config.yaml
model: "audio embedding model"
train_examples: 26041
noise_aug: 0.002
targets: ["emotion"]
num_classes: 4
norm: "layernorm"
norm_position: "pre"
mlp_ratio: 4
moe_every: 2
expert_mlp_ratio: 1
experts_per_token: 1
am_softmax_margin: 0.1
learning_rate: 0.0016
beta2: 0.999
lr_schedule: "linear"
Rows from block 5 of a small audio embedding model, named by matrix and row number. Rows with one number within an expert belong to one neuron, the router's apart. Each number is 128 + 32 x the weight over its row's rms, rounded and kept within 0 to 255. All counts start at 0.
Before each expert's rows are labels from the 100 clips, of 14848, where the router gives the expert most weight on average: "top examples" is what is common among them. Only what is clearly more common there than usual is listed. The data: acted Russian speech (Dusha).
# router: router (model.blocks.5.mlp.router.weight, 32x192), inputs 96-191
# up: expert up (model.blocks.5.mlp.up, 32x192x192), inputs 96-191
# down: expert down (model.blocks.5.mlp.down, 32x192x192, transposed), outputs 96-191

# expert 3
top examples: emotion: positive
router.3 [124 126  86 131 106 118 172 141 113 180 138 124  98 108 150 121  99 125 126 108 135 103 155 109  61 138 103 136 172 151 158 133 145 191 124 155 122 108 106 147  99  68 133 105 133 163 119 124 183 118 185 144  67 118 153 102 153 122 107 218 119 158 102 124 173 159 136 152 120 123  54 139 118 114 123 163 136 158  90 176 105 104 156 139  93 184  50 167  83 136 201 140 143 133 173 209]
up.0 [107 129 142 124 119 113  97 141 137 125 156 101 138 136 192 175 124 155 107 153 104 105 102 153 133 137 147 130 133 117 138  99 113 142  85  60 164 161 145 126 134 139 107 134 113  90 133 106 144  75 146 129 117  86 206 148 142 158 108 126 131 147 139 112 122 200 174 180 147 156 142 135 121 143 153 162 161  86 114 153  76 197 175 120 100 143 188  86 158 167 157 162 114 157 128 186]
down.0 [ 87 104  84 143  97 144 145 133 105 108 125 105 133 171 125 127 199 132 149 130 171  75 132 122 117 131 202 143  93 137 170  97  84  53  79 135  93 129 145 109 142 109 117 141 121 121  86 150 164 155 172 113 141 110  64 121 134 110 176 117 143 163 120 115  63 137 111 138 121 148  98  78 199  77 121  94 140 171 162 133 134 178 119 137 131 130 110 102 112 131 133 174 135 148 141 198]
up.1 [101 117 101 185 117 131 155 120 179 128 121  96 143 166 139 151 147 151 126 174 132 136  74 148 123 131 109 172 127 128  82 142  89 119 115  96 106 145 238 107 172 113  37 156 142 118 107  80 203 143 167 108 116 118 114 156 122  82 153 141 128  60 148 203 124 117 145  88 209 132 143 120 189  86  97  85 132 121 102 125 125 142 143 169 111 164 117  73 170  91 131 162  76 122  98 124]
down.1 [123 123 123 121 169 105 119 152 151 167 101 156 111 183 102 167 114 126 100 122 170 161 133  84 130  82 105 118 227 118 117 115 125 129 132  70 104 169 164 108 170 146 104 137  98 135  59 136 121 149  93 146  70  37  95 155 108 102 134 171 147 110 167 167 118 125 135  97 137  82 127  98 163  85  99 139 138 149 116 152 116  89 166 171  47 162  76 117  76 105 191  92 173  64 117 157]
up.2 [131 184  86 146 150 188 137  41 112 115 103 127 160 146 107 169 178  96  81 150  98  93 112 132 169  82 178 139  93 108 134 132  74 105 123  92 121 161 171 130 147 126 106 198 125 118 125 155 157  98 118  65 146 127 124  70 169 103 124 108 111 131 121 151  60 115  90 113 193 154 171 130 152 138 120 158 142 107 159 100 124 157 182 136 151 129 150 116 187 157 130 151 101 127 112 130]
down.2 [121 122  82 165 178  99 116 140 141 122 163 127 117 127 146 151 169 146 104 142 153 161 103 101 135 106 137 170 180 135 108 175 106 173  95 113  69 164 170 100 110  96  78 142 124 121 101 113 211  91 144 158  57  59 138 148  57  69 208 130 151 143 126 181 131 136 207  96 156 118 144  68 191 107  82 190 149 126 142 101  94  85 160 156 109 130  82 108  55 112 137 161 132 139  58 182]
up.3 [119 164  68 174  99 163 117  30 108 110 105 121 190 133 100 114 150 149  87 101 106 117  97  64  93 138  90 107 102 145 183 114  88  86 140 128 100 173 178 105 153 143 103 184 119 107  95 115 148 166 193  81 127 164  79  82 122 114 178  53 143  82 133 171 133 137 148 114 123 133 133  90 127 106 129 172 159 132 178  75 140 122  98 113 134 148 118  97 137 162 110 129 137 106 118 111]
down.3 [122 110  70 169 184 138 133 151 129 176 113 114 103 139 125 136 168 109 127  95 178 108 126 108  85  78 139 168 187 130 134 150 143 157 108  90  92 150 129 109 113  80 132  90 144 165  87 143 152  83 116 161  60  57 137  94  75 142 162 141 136 155 152 167 102 127 151 125 133 133 121 103 160 103  89 171  86 167 102 113 143  45 149 166  86 170  68 132  74 118 154 151 193 107 147 185]
up.4 [142 115 111 108 125 132 187 174 132 101 146 146 119 156 121 146 120 175  96 143 124 133 126 159 176  78 124 152  65 171 138 136 105 104  82 155  98 122 224 108 141 133 155 156 110 129 125 132 112 127  87 153 151 107  72 144  85 136 136 152 139 212 154 122 113  70 125  82 132 129  96 132 141 188  91 158 108 102 153 156 140 190 172 119 138 105  98 150 147  80  67 128  98 151 108 156]
down.4 [145 126  95 188 123  86 109 124 143 142 112 128 145 120 142 131  79 104 153 118 128 174 131 117 104 186 101 125 154 112 142 143 151 235 137 107 127 146 113 133 102 120 143 118 154  89 147 116 163 117 150 134  42  96  96 150 125  63 240  79 114 108 136 114 216 148 125 144 115 169 114 100 142 125 139 140 131 150  98  85 157   6 116 126 111 129 101 118  91 111  91  93 183 115 113 121]
up.5 [107 146 153 110 126 140 150  67 171  86 165 142 141 185 110 182  85 156  97 200 127 128 119 155 181  73 143 140 141  83  77 136  40 127 111 106 135 114 187 147 122 143  84 154 123 121 133 133 161 149 148 139 134  63 140 150 119  73 144 151 156 171 149 155 123  94 119 103 185 105 146 152 145 102 103 123 149  91 103 141  92 174 195 176 130 125 119 108 159 130 176 150  57 121  92 154]
down.5 [142 119 156 137 148  97 101 121 161 121 154 149 159 152 160 161  87 139 103 152 129 205  96  82 157  98 155 140 178  85  91 173  74 180 116 135 111 128 176 116 132 149  85 148  74 104 129 132 155 133 126 161  32  79 186 168 105  66 147 154 162 101 169 122 178 139 166  88 145 109 168 112 152  95 105 140 170  79  91 156  76  84 129 142 107 134 114  95  60 126 176 133 148 143  43 134]
up.6 [129 124 130 122  86 143 118 158 124 182 121 160  86 116 152 119  95 118 156 122 153 126 170 133  91 113 147 123 195 141 178 113 149 166  97 148 151 114  78 184  84 117 122  60 116 117 120 140 129 123 168 194 101 112 146 106 160 131  79 157 132 144 121 121 180 185 130 209  83 113  84 124  96 119 155 144 120 156  61 155 117 130 139  98 101 158  54 160  99 146 182 126 181 117 175 169]
down.6 [151 176 157  77  89 119 127  88 108 118 112  71 177 152 142 119  70 113 163 102 107  99 152  86 141 147 136  96  92 112 133 113 123 165 100 164 149  59 100 148 112 163 158 134  65 130 205 156 107 129  74  85 125 222 190  94 189 154  49 149 104 116 144  46 127 141  85 153 133 131 118 121  74 166 136 140 165  61 142 128 148 142 121 104 162 146 154 112 121 144 178 119 118 155 137  98]
up.7 [113 163  69 166 100 158 119  40 118  96 106 108 193 138 107 111 145 147 104 116 102 131  80  60  71 136  95 115 112 150 162 115 103  67 160 137 108 163 190 107 172 127  97 186 131  99 102 106 158 158 191  87 127 164  90  95 133  94 174  56 149  77 135 177 158 133 142 113 118 125 117  97 145  89 120 139 151 140 162  81 157 103  92 124 118 144 121 101 132 144 121 152 120 112 113 108]
down.7 [137 115  73 174 173 136 152 147 135 171 115 110 113 139 104 148 153 103 124  89 182 115 132  98  85  89 139 163 175 125 122 160 140 161 108 100  75 137 133 114 106  91 133 103 130 169  74 147 152  88 124 170  65  65 139  95  93 159 169 150 146 142 173 172 114 128 145 120 124 131 111 105 132 107  81 165  81 157 107 110 133  44 150 178 102 169  56 141  76 104 155 147 193 104 147 174]

# expert 19
top examples: emotion: neutral
router.19 [117 185 107 128 141 137 157 117 123 106 146 116 168  63 186 101 118 160 158 108 105 105  96  96 111 186   4 166  61 133 117 113 142 123  81 150 108 102 138 130  94 119 151 161 201 114 121 122 188  45 220 114 130 128 136 105 118 132 179 113 122 125 154 162 142 172 222 147 123 159  58 116 136 135 124 168 150 131 195 148 137 119 114 116 145 135  97 102 123 105  96 166 112 157 141 134]
up.0 [119 119 109  62 132 143 162  88 164 132 122 189 106 152 108 206  74 109  39 125  36 196 128 163 225  91 125 105 153  55 114 109  96 125 171  33 149 159 128 130 186 126 137 115 152 118 107 140 144 136  91 134 110 122 180 129 127 116 105 132 137 145 154 155 152 145 103 178 153 136 155 151 122 140 137  98  96  43 139 135  71 177 204 162 126 158 152 133 139 145 146 130 123 121 125  89]
down.0 [104 118 164 114 143  93 153 168 134 102 150 141 104 130 102 157 121 168 107 174 143 166 124 173 158 139  96 137 156 159 117 143 125 151 148 122 106 141 194 129 107 155  77 154 146  83 130 107 143 182  90 151 141 119 111 186  64  57 121 161  95 107  83 146 181  84 128  82 159  99 151 175 133  95 157  99 155 133 141 141 117 124 186 151  68  95 110 107 121  57  98 118  77 133  29 134]
up.1 [ 81 115 164 103 145 155 140 126 141 176 129 166  79 152 198 163  78 114  98 122  97 119 126 149 157 114  99 111 182 162 132  82 121 152 137  87 193 181 103 113 151 162 167 110 116 145 114 131  97 105  92 150 122 112 171 133 101 158  60 153 122 123 141 106 133 151 100 175 139 100 160 146 107 167 151 175 110 126 130 196  79 143 136 111 113 169 176 127 107 180 127 141 156 111 168 117]
down.1 [110 120 155  73 147  44 147 156 138  65 147 122 102 134 105 148 116 184  98 183 174 153 123 138 146 145  67 132 121 199 120 177 134 144 149  83  96 139 186 135  92 166  86 186 114  92 159 111 149 158 107 134 112 115 122 161 133  90 158 128 103 110  73 152 160  73 174  77 134 100 120 145  96 110 135 163 171 137 143  89 130  95 154 174 102  70 100 105 112  90 144 120 104  80  61 141]
up.2 [102 180 183 119 141 153 145 112 157 124 156 182 124 103 225 132  97 138  87 137  75 145 105 154 178 137  85  95 149 137 116  99  92 131 128 109 186 171  96 109 131 193 161 107 104 132 110 112 121  92 115 136 141 103 174 141 125 167  75 113 111 107 169 134 141 146 152 170 136 150 169 147 105 154 158 179 124  96 169 170  81 141 140 111 120 123 183 121 140 191 131 133 173  87 149 120]
down.2 [112 101 154 108 132  43 147 153 120 101 181 132 103 139  98 125 102 168 102 148 159 124 116 124 133 157 109 164 127 210 175 169 173 170 167 111 120 127 156 132  65 171 123 161 140 128 165 125 156 146 146 147  86  86 108 137 132  90 184 144 126 109  67 139 157 103 139 104 114 107 105 137  97 112 140 144 144 148 127 111 142  84 148 136  98  81 117 122 101 100 152 127 122  68  91 144]
up.3 [133 126 189 109  91 121  73 184 139 129  91 139 205 122 192  93 197 122 100  97 118 128 104  45 137 139 118 142 117  83 144 114 190 131  56 153 153 132 141 143 106 110 146 148 150 165  57 112 137 105 118 113 139 114 151 125 154 147 135  46 158  75 100 163 152 174 141 131  99 133 121 148  87 148 173 116 152 191 109 174 156 116  89  84 140 134  79 122 102 132 127  83 163 190 169 128]
down.3 [165 124  87 150 157 199  82 172 121 188 113 119 112  74 139 107 123 105  97  81 118 121 122 132 114 139 154 152 118 117 113 160 153 101  82 109 107 151  76 112 142 102 138 102 116 141 120 113 171  52 163 144 129 159 129  91 151 156 182 162 142 111 101 190 104 148 137 132 101  93 102  87 113 177 125 156  93 160 165 118 137 116 106 137 151 163 109 159 164 165 163 125 123 118 159 184]
up.4 [119  93 122  92 107 134 166 164 176 195 134 117  68 113 124 208 102 138 141 124 109 108 112 161  88  67 122 120 170 114  90  95 137 128 129  75 130 144 111 131 180 125 157  80  74 207 112 101 103 127 103 132 136 119 137 161 128 150  69 225 120 148 179 120  91 155 135 169 181 121 119 121  98 103  90 134 110 111  97 190 130 164 160 151 120 177 133 159 142 132 154 101 132 116 166 121]
down.4 [121 158 171 118  94  65 184 104 120  64 157 118 146 138  94 179 124 155 126 183 160 145 143 124 131 175 113 119 105 142 151 156  95 164 157 118  86  96 191 168 101 175  99 168 121  86 160 154 173 140 181 114 127 111 121 152 144  95 177  57 113  97 105 118 121  86 160 118 101 132 114 159 127 114 149 156 126 145 134  87  82  71 190 173 106  73 116 118  89  49 105 159  83 106  62 126]
up.5 [ 77 136 111  83  87 144 138 169 145 188 124 140  69 148 157 181 120 130 138 136  74 115 136 132 150 117 138 113 192 160 124  88 105 167  90 108 182 107 146 139 127 118 138 111 171 127 123  94 174 116  78 132 137 125 165 109  84 125  58 199  94 168 101 160 139 162 128 185 181  87 132 147 131 205 148 148 176  70 124 182  95 140 171 134 114 160 128 131 152 160 122 129 131 165 155 117]
down.5 [ 76 127 167  76 136  94 151 124 147  99 143 139 138 189 155 122 145 184 131 180 133 131  94 148 133 120 103  69 125 145 124  82 137 121 146 134 161 126 198 132 178 197 104 157 142  77 109 103  82 162  93 127 187 135  94 170 127 120  95 122 123 104 143 147 126 113 117 103 132  89 130 174 111 110 168  60 144 128 166 192 105 135 106 125 101  60 126  77 114 112 124 102 121 100  86  98]
up.6 [100 149  93  86 101 159 165  82 167 119 105 170  81 168 131 214  98 105  75 131  48 170 148 107 141  98 103 116 151 104 125  87  77 135 123  78 147 143 174 159 140 121  96 158 165 110 111 118 155 108 140 170 115 135 176 123 113 128 152 109 153 176 149 144 190 159 184 153 134  88 130 150 154 168 152 150  99  46 191 111  55 182 178 176 149 157 141  99 133 143 135 133 113 140 114 103]
down.6 [119  83 145 120 185  94  99 142 155 130 145 147 116 142  92 156 126 163  88 168 136 162 122 159 158 168 105 129 152 129  88 169 129 172 159 105 126 176 152  97 123 124 108 156 102 117 139 110 114 190  79 134 123 122 114 186  58  25 121 165 135 119  76 123 140  97  95  76 178  84 200 112 158 100 132 120 206 126 143 129 140 125 151 158  99 120 123 129 116 119 125  84 100 137  63 140]
up.7 [122 137 152 139 150 154 137 171 165 175 107 165  95 134 134 184 172 109  91 115  92 136 120 173 140  93 125 100 185 107 107  84 113 134 137  56 156 150 123 131 160 122 160 101 146 170 102 157 153 120 115 142 194 118 168 134 103 108  70  88 139  89 132 119 104 115 123 131 152 149 164 192 137 147 124  87 145 141 124 151  71 123 179 169  84 194 132 164 158 137 108 144 139 116 156 101]
down.7 [ 84 129 122 113 157 158 193 164 151  94 168 119 126  83 109 132 143 170  82 189 135 120  82 191 141 122 104 144  87 187 143 125 140  68 175 100  92 154 192  92 147 185  80 149 152 107 128  92 176 129 160 122 172 145 106 140 123 113 147 151 113 125 116 185  97  93 140  88 144 129 113 177 108  83 142  89  97 150 195 174 114 119 162 173 131  63 141 111 165  82  67 113  79 109  76 134]

# expert 15
top examples: emotion: positive
router.15 [107 140  91 119 157  94 147 109 140 107 206 119 146 156 159 134 160 162 114 126  91 113 102 116 109 205 126 164 119 132 129 145 103 129 101 104 181 134 181 139  92 114 120 108 152 138 104  81 192 116 140 162 129  90 154  96  69 151 174 143 132 198 126 156 130 158 187 160 136 130  81  82 127 156 107 135 113 159 159 129 122 169 161 138 137 107 157  85 101 161 162 174 133 123 148 157]
up.0 [116 111 113 146 160 146 132 134 133 134 127 134 144 148 178 135  78 168  70 160 115 147  63 107 126  99 109 152 139  96  80 116  94 122  76  40 165 162 178 118 139 111  83 103 129 111  91  72 178 116 128 121 102  93 161 134 112 113 124 147  96 168 180 180 106 174 123 138 191 147  86 125 129 106 108 140 125  81 164 166 111 188 178 191 109 159 139 114 120 161 185 186 115 118 135 108]
down.0 [179 165 126 194 140 111 115  81 134  91 132 125 186  99 107 143 164 124 108 129 115 158 131  81 116  81 171 149 129  98 121 155  70 177 118 130  84  96 157 121 114 165 142 208 147 120 175 199 137 136 176  87 127 119 155 104 136  94 165  73 160  97 119 115 164  97 150  88  93 162 125 118  72  99 103 117 122 147 176 120 114  47 151 142 172 108 105 118  80  96  99 135 112 156  64 101]
up.1 [169 157 169 192 103  86 109 123 114  84 175 134 164 125 129 112 117 153 130 151  93 133 144 119 142 140 209 151  98 128 123 134 145 157  98 137 161  91 123 124  57 173 184 159 135 164 164 117 103 130 135 142 103 106 137 128 147 189 133 110 154 155 137 114 173  89 165 128  69 143  89 122 107 171 126 131 144 111 129 119 132 104 102 113 165  60 159 106 104 154 106 170 124 178 119 130]
down.1 [148 115 109 141 158 135 105 166  70 144 113 103 112 107 139  94 176 102 151  89 170 109 163 139 113 153 104 165 104 154 161 158 175 124 100 163 139 123  90 138  93  80 177 107 133 179 186 151 178 153 162 148 112 110 100 107  91  62 166 108 137 109  88 123 132 163 141 187  95 154 131  91 157  63 142 122 156 192 142  90 203 106  93  80 107 170 115 199 111 149 114 147 145 131 175 133]
up.2 [ 91 121 130 141 146 133 167 111 139  97 153 147 152 155 147 150 107 123 143 192 127 136 101 195 110  71 132 129 140 102 160 106  71  97 176 128 121 137 164 145 138 147  94 125 131  67 133 143 129 127 174 147 176  60 149 121  89 134 102 118  96 122 128  72 121 205  94 191 147 179 104 146 124  81 164 100 110 145 130 163  75 117 153 127 106 126  83 116 120 106 133 177 124 139 125 115]
down.2 [162 121 112 141 136 105  76  84 153 140 150 122 152 148 149 155  62 127 116 124 134 171 146  58 135 110 151 133 148 102  82 163  89 203  75 119  84 136 160 123 114 128 100 158  67 122 111 140 141 101 136 139  64 105 170 144 121  98 140 126 142 148 172  74 172 120 162  81 133 151 144  83 135 148  88 199 193 104 119  95  91  93 158 146 170 164 106 101  72 133 166 119 128 166  75 157]
up.3 [110 136 123 135 147 108 146  97 121  92 149 150 160 164 148 155 102 181 109 190 145 149  95 155 143  44 104 163 116 106 130 141  66 107 116  96 110 118 209 155 127 156  52 151 141  72 131  76 176 115 131 141 157  67 143 152 103  99 139 122 125 162 126 156 114 162 116 120 185 153  95 145 126  90 125 115 107 118 151 142  94 148 186 171 126 100 126  88 158 121 165 184  59 133  89 132]
down.3 [176 143 122 154 138 122 109 109 173 124 164 136 147 126 120 153  79 136  84 148 137 174 110 105 131 102 150 162 124  98  83 192  84 213 122 110  65 124 171 112  97 122 113 191 125 141 153 149 155 117 159 146  74 106 172 142 125  74 187  98 175 132 169  89 179  80 144  53 121 162 120 135  92 113  49 160 157 106 150 134 102  44 162 182 169 148  93 142 101 110 130 151 106 167  36 116]
up.4 [ 87  77 126  93  96 137 159 148 129 146 140  96  79 116 158 172 107 182 174 161 131 105 113 128 109 135 161 184 150 159 155  80 144  96  34 129 127 101 167 157 112 102  97 111 123 134 135  88 179 135 171 135 131 146 138 139 113 159  73 162  52 190 110 180 106 149 166 140 164 117  90 100 156 132  90 134 148  80 130 133 119 158 157 158  80 108 147 102 143  87 109 122  82 173 141 185]
down.4 [190 198 173 129  74 132 133  88  98  94  85  64 175  82 137 120 115 106 174 101 152 136 178 102 119 115 130 119  63 115 156 128 134 130 175 177 101  52 114 183 107 143 147 111 114 145 187 179 125 146 183  87 118 153 138 130 203 123 143  64 114 105 144  60 144 149 114 154  82 229 100 111 131  96 115 106 103 120 119  94 154 125 123 108 143 132  95 142 138 111 113 136 110 114 142 121]
up.5 [ 80 119 113 132 152 149 160 126 144  93 150 138 125 154 184 147 122 144 148 187 124 105 104 189 108  64 165 158 137 101 140  97  88 109 180 110 141 118 141 147 141 123 122 101 115 103 153 139 141  92 157 156 188  63 189 113 103 157  82 133  88 142 138  89  86 191 104 204 135 174 112 139 117  87 147  97 114 108 122 183  85 124 157 116  97 140 108 114 119 115 148 171 127 124 153 151]
down.5 [198 130 143 112  87  71  90  79 142 126 150 113 174 130 134 157  96 121 142 130 134 186 132  83 136 134 143 119 122  81  77 164  89 188 109 132  80 101 137 130 115 154 126 149  73 119 138 158 135 122 145  97  50 123 153 121 169 121 128 113 156  95 169  76 171 104 187  96 133 162 141  97 134 148  92 152 176  67  90  81  91 102 159 143 170 150 115  99  87 124 156 109 108 169  59 137]
up.6 [ 92 130 120 143 111 151 156 155 168 122 159  97  99 114 201 138 165 184 157 161 118  86  97 174 113 103 178 191 159 153 130 113 145  65 107  82 110 123 148 145 145 127 118  99 103 151 125  83 175  60 157 133 168 105 191 139 163 162  88 149  65 169 160 162  68 156 132 176 164 169  95 113 120 118 100 150 118  87 152 168  87 115 162 138 108 122 132 121 119  99 170 139 133 119 161 189]
down.6 [190 157 171 138  34  80 131  78  84 101 157 108 165 104 126 135 137  84 132 117 153 155 160 107 124 182 135 140  95  90 157 140 121 130 140 140  65  99  82 159 104 172 145 127  91 109 147 188 134 126 187 114 109 119  83 130 175 138 171  54 136  61 153  89 161 127 209 149  81 213 110 123 122 126 165 127 125 122 102  86 107 109 136 102 171 103 124 142 107 115 135 125 107 141 115 120]
up.7 [100 146  63 124 145 142 107 118  85 133  66 128 153 143 178 107 161 135 133  93  91 125  85  57  88 156  90 110 106 109 175  89 102 130 107 119 152 162 148 108 211  92  88 154 143 109 130 112 141 104 131 103 142 146 109  67 119 127 164 109 138  97 133 169  80 215 160 140 144 111  76  94 130 105 136 104 117 145 173 119 153 143 120 142 121 173 110 144 151 189 133 160 137 126 149 137]
down.7 [160 125 126 134 121 135 119  79 180 127 133 112 163 132 107 136 154 106  89 108  92 139  83  99 142 114 173 143 122  65  83 153  82 103 184 104  80 126 127  73 122 166 190 155 109 175 141 161 123 145 158  77 110 128 161 131 134 185 107 101 181 132 184 124 101  93 157  86 147 176 143 113 100  98  63 109  70 100 145 132  94  85 132 153 169 143 167 104  96 138  90  82 118 131 147 103]

# expert 14
top examples: emotion: positive
router.14 [109 173  88 180 127 121 150 164  35 129 157  90 127  74 135 113 139 142 143  91  81 104 154 108 108 178  31 141  85 156 166  90 166 146 115 170 119 109 127 159 129 131 134 132 194 132 147 132 166  82 192  92 154 140 141 111 113 117 182 121 116 154  70  80 134 143 170 124 120 174  54 116 130 128 139 174 131 180 178 115 160 135 123 121 151 141  81 129 121  93  44 137 107 126 143 134]
up.0 [113 121 135 109 170 139 177 185 133  96 153 141  85 158 113 211 111 125 160 155 101 162 137 117  78 150 183 160 125 109  46 113 127 158 106 131 120 148 134 162 125  97  92 101 189 107 108 140 107 102 141 193 137 128 123 131 118 160 140 182  96 148 110  91 149 129 161 130 131 114  68 162 122 107 123  89 122  93 180 133  76 112 214 182 122 144 112 144 125  67 150 125 114 132 118 124]
down.0 [181 151 124  73  76 137 135 107 142  95 108  80 134 122 157 139 154 158 156 111  60 143 142  89 113 113 117  70 156 123  94 108 135 133 115 189 140  88 183 164 180 133 107 169 149 121 142 135  84 141  90  86 179 201 155 129 166 113  78 152  99 115 115 128 147 128 113 101 116 134 143 123 133 153 108  80 181  92 137 148 126 158 113 132 146 126 121  66 154 119 134  93  87 186  84 101]
up.1 [124 115  68 152 130 117 152 172 123 148 148 131  96 140 128 133 132  97 139 145  71 120 130 124  54 151 114 145 100 126  96 155 119 158  95 135 145  79 178 120 121 107 162 126 151 162 113  80 130 166 136 142 104 136 120  30  89 162 134 132 117 123 151 135 147 103 141 135 136  68  59 122 126 127 165 105 157 112  95 123 143  80 101 111 144 119 107 128 123 125 116 123 124 114 120 129]
down.1 [122 131  92  84 124  71 175 138 167 123 125 113 141 145  99 113 162 135 119 121 135 100 195 123 109 143 158 125 136 156 122 140 119 189 105 119  98 118 133 153 166 116 153 180  90 170 146 119  73 172 106 132 142 207 111 129 125 127   0 202 105 109 148  70 128  77 115 139 124 139 118 129  82 158 118 163 119  81 134 156 107 124 180 153 137 137 133 137 145 188 108  96  80 167 142 119]
up.2 [128 141  39 151 113 164 125  74 117 144 148 106 125 144 136 136 158 112 137  73  98 137 182  72  82 111 153 121 105 125 142 119 134 105  93  76 129  99 147 172 158  92 143 139 139 193 107  96 178 113  68 115  91 148 126  81 158 112 113 156 155 179 154 229 113 174 137 170 134 155 104  96 188 137  86 130 105 147 179  71 137 171 148 140 146 180 138 145 106 168 142 101 145 138 159 125]
down.2 [124 130 144 103 116 139 120 102 103 153  96 139 170 137 109 137 141 115  98 137 109 111 120 122 232 166  72 118  99 106 125 106  88 141 125 119 153 123 124  92 118 159 156 172  96 141 124 166 110 189 127  51 122 151 141 109  72 138  93 102 110  80  98 104 120 108 113 114 201 107 171 139  47 169 138 191 176  96 131 142 129 130 124 107 150 150 176 126 117 151  58 101  99 130 116 135]
up.3 [ 83 117  77  92 167 165 131 212 165 164 114  99  65 119 167 115 137 143 135 104 112 115 116 117  94 113  86 142 195 173 140 126 170 111  70 116 143 156 149 146 139  74 108 145 178 190 159 125 121  91 115 134 179 149 141 100 101 118 123 168 137 168 100 148 108 151 132 136 133  92  91 113 135  97  54 121 113 183 169 147 150  98 132 139  88 159  83 183 120 115 129 118 142 129 181 125]
down.3 [146 105 174 138 100 123 134  99 125 113 123 139 118  97  83 166  85 104  98 133  86 170 132 179 150 120  90  66 122  75 121 113 117  85 176  88  99 162 118 137 170 155 159 101 114 134 161 138  78 162 120  93 181 179 102 172  96 133  78 159 132  81 137  75 154  96 127 124 149 146 153 163 129 102 119 152 158  71  82 101  83 119 154 145 157 147 141 160 144 117 115  73  40 159 130  85]
up.4 [117 138   4 132 121 130 112 124 111 186 122  77  47 127 136  97 141 133 124 106 104  72 161  79  81 101  93 141 114 135 147 110 158 159 112  75 142 110 132 139 111 110 121 144 133 155 137 124 142 128 116 125 157 138 119  32 129 116 130 146 130 141 124 174 133 130 138 144 115  85 104 103 140 119 123 138 143 180 149 119 165 166 140 131 136 187 111 168 133 173 172 134 147 125 168 158]
down.4 [127 111 219 146 132 126 118  83 117 135 111 123 168 108  97 132 109 106  87 106 110  87 136 180 192 139 128 113  78 135 116 107 127 130 142 146  74 121 114  97 179 129 146 117  30 157 186 134 127 214 175  96 188 209 132 133 143 153  65  99 131 142 136 106 105 122 139 145 174 141 150 116 163  84 104 144 142  45 127 127  73 103 154 140 185 124 156 161 141 122  83  86  91 120 136 128]
up.5 [128 143  70 109 128 112 127 102 170 165  88 132 144 117 127  82 137 195 158  78  84 128 112  99  84 103 111 137  89 188 122 129 148 175  83 117 134  75 149 161 124 181 121 128 147 156  91  97 180 150 135  95 147 106 162  46 102 104 129 183 158 171 129 151 122 118 101 152 142  96 149 101 136 152 106 116 215 143 146 153 133 165 173 131 106 155  74 138  91 180 128 100 109 107 100 135]
down.5 [167  79 162 117 118 124 138  83 182 123 114 213 129 116 127 125 124 123 152 141  63 152 114 136 176 183 102 132 159 100  74 167 111 131 125 103  24 157 141 118 118 155 162 127  56 164 116 177 105 126 129 136 138 159 144  67 105 150  64 163 183 131 115 128  58 112 158 107 175  82 145 125  50 172 104  98 149 104 201 142 116 178 108 153 100 144 150 190 125 167 100 117 155 123 143 102]
up.6 [100 112  57 108 166 164 170 156 158 148 157 104  79 133 172 117 118 156 175  99 100 153 106  95  77 130  92 141 188 154 134 136 131 145  94 130 150 149 149 161 118  66 117 120 174 173 135  98 140 105 109 153 126 141 137  70 109 146 102 153 121 164 148 127 133 180 181 164 130 111  88 121 159 110  85 131  85 146 148 130 111  96 132 122 108 175  96 160 106 103 139 110 154 124 180 101]
down.6 [149 120 165  95  87  99 122 109 118 128  89  97 127 129  99 165 108 116 114 112  94 123 146 135 163 115  99  65 130 106 116 106 134 118 150  68 126 132 147 152 172 173 156 143 102 135 135 141  62 163  97  58 177 174 126 132 120 148  46 201  99  87 117 102 145 107 105 129 141 120 156 155  70 134 108 170 200  83  97 110 115 140 150 153 127 166 147 120 122 143 119  61  69 152 122  93]
up.7 [144 130  54 161 127 157 127 128 115 133  97 113  96  99 149 110 146 120 133 116 168  66 124  48  77  76 124 140 141  85 135 118 145 148 121  83 141 100 153 120 202 124 138 128 115 180  93 149 127 125 101 120 125 111 132 140 176 131 136 170 142  86 151 127 138 169  91 155 116 125 129  97 126 125 107 161 176 157  99 105 167 132 103 149 107 188  92 124 136 191 213 144 173 134 183 134]
down.7 [131 127 142 157 139 128 134  35 101 145 130 136 136 134 116 132 138 106 118  92 112 131 108 157 172 151 132 123  54  92 131 148 112  65 169 109  72 138  87 124 173 131 124 127 105 142 137 152 125 143 202  92 245 196 109 146 113 174  99  87 125  95 146 126 119 138 183 161 152 161 135 124 154  96 132 154 108  88 127  92  96 116 148 114 185 139 145 117 100 119  43 110 104  87 162 129]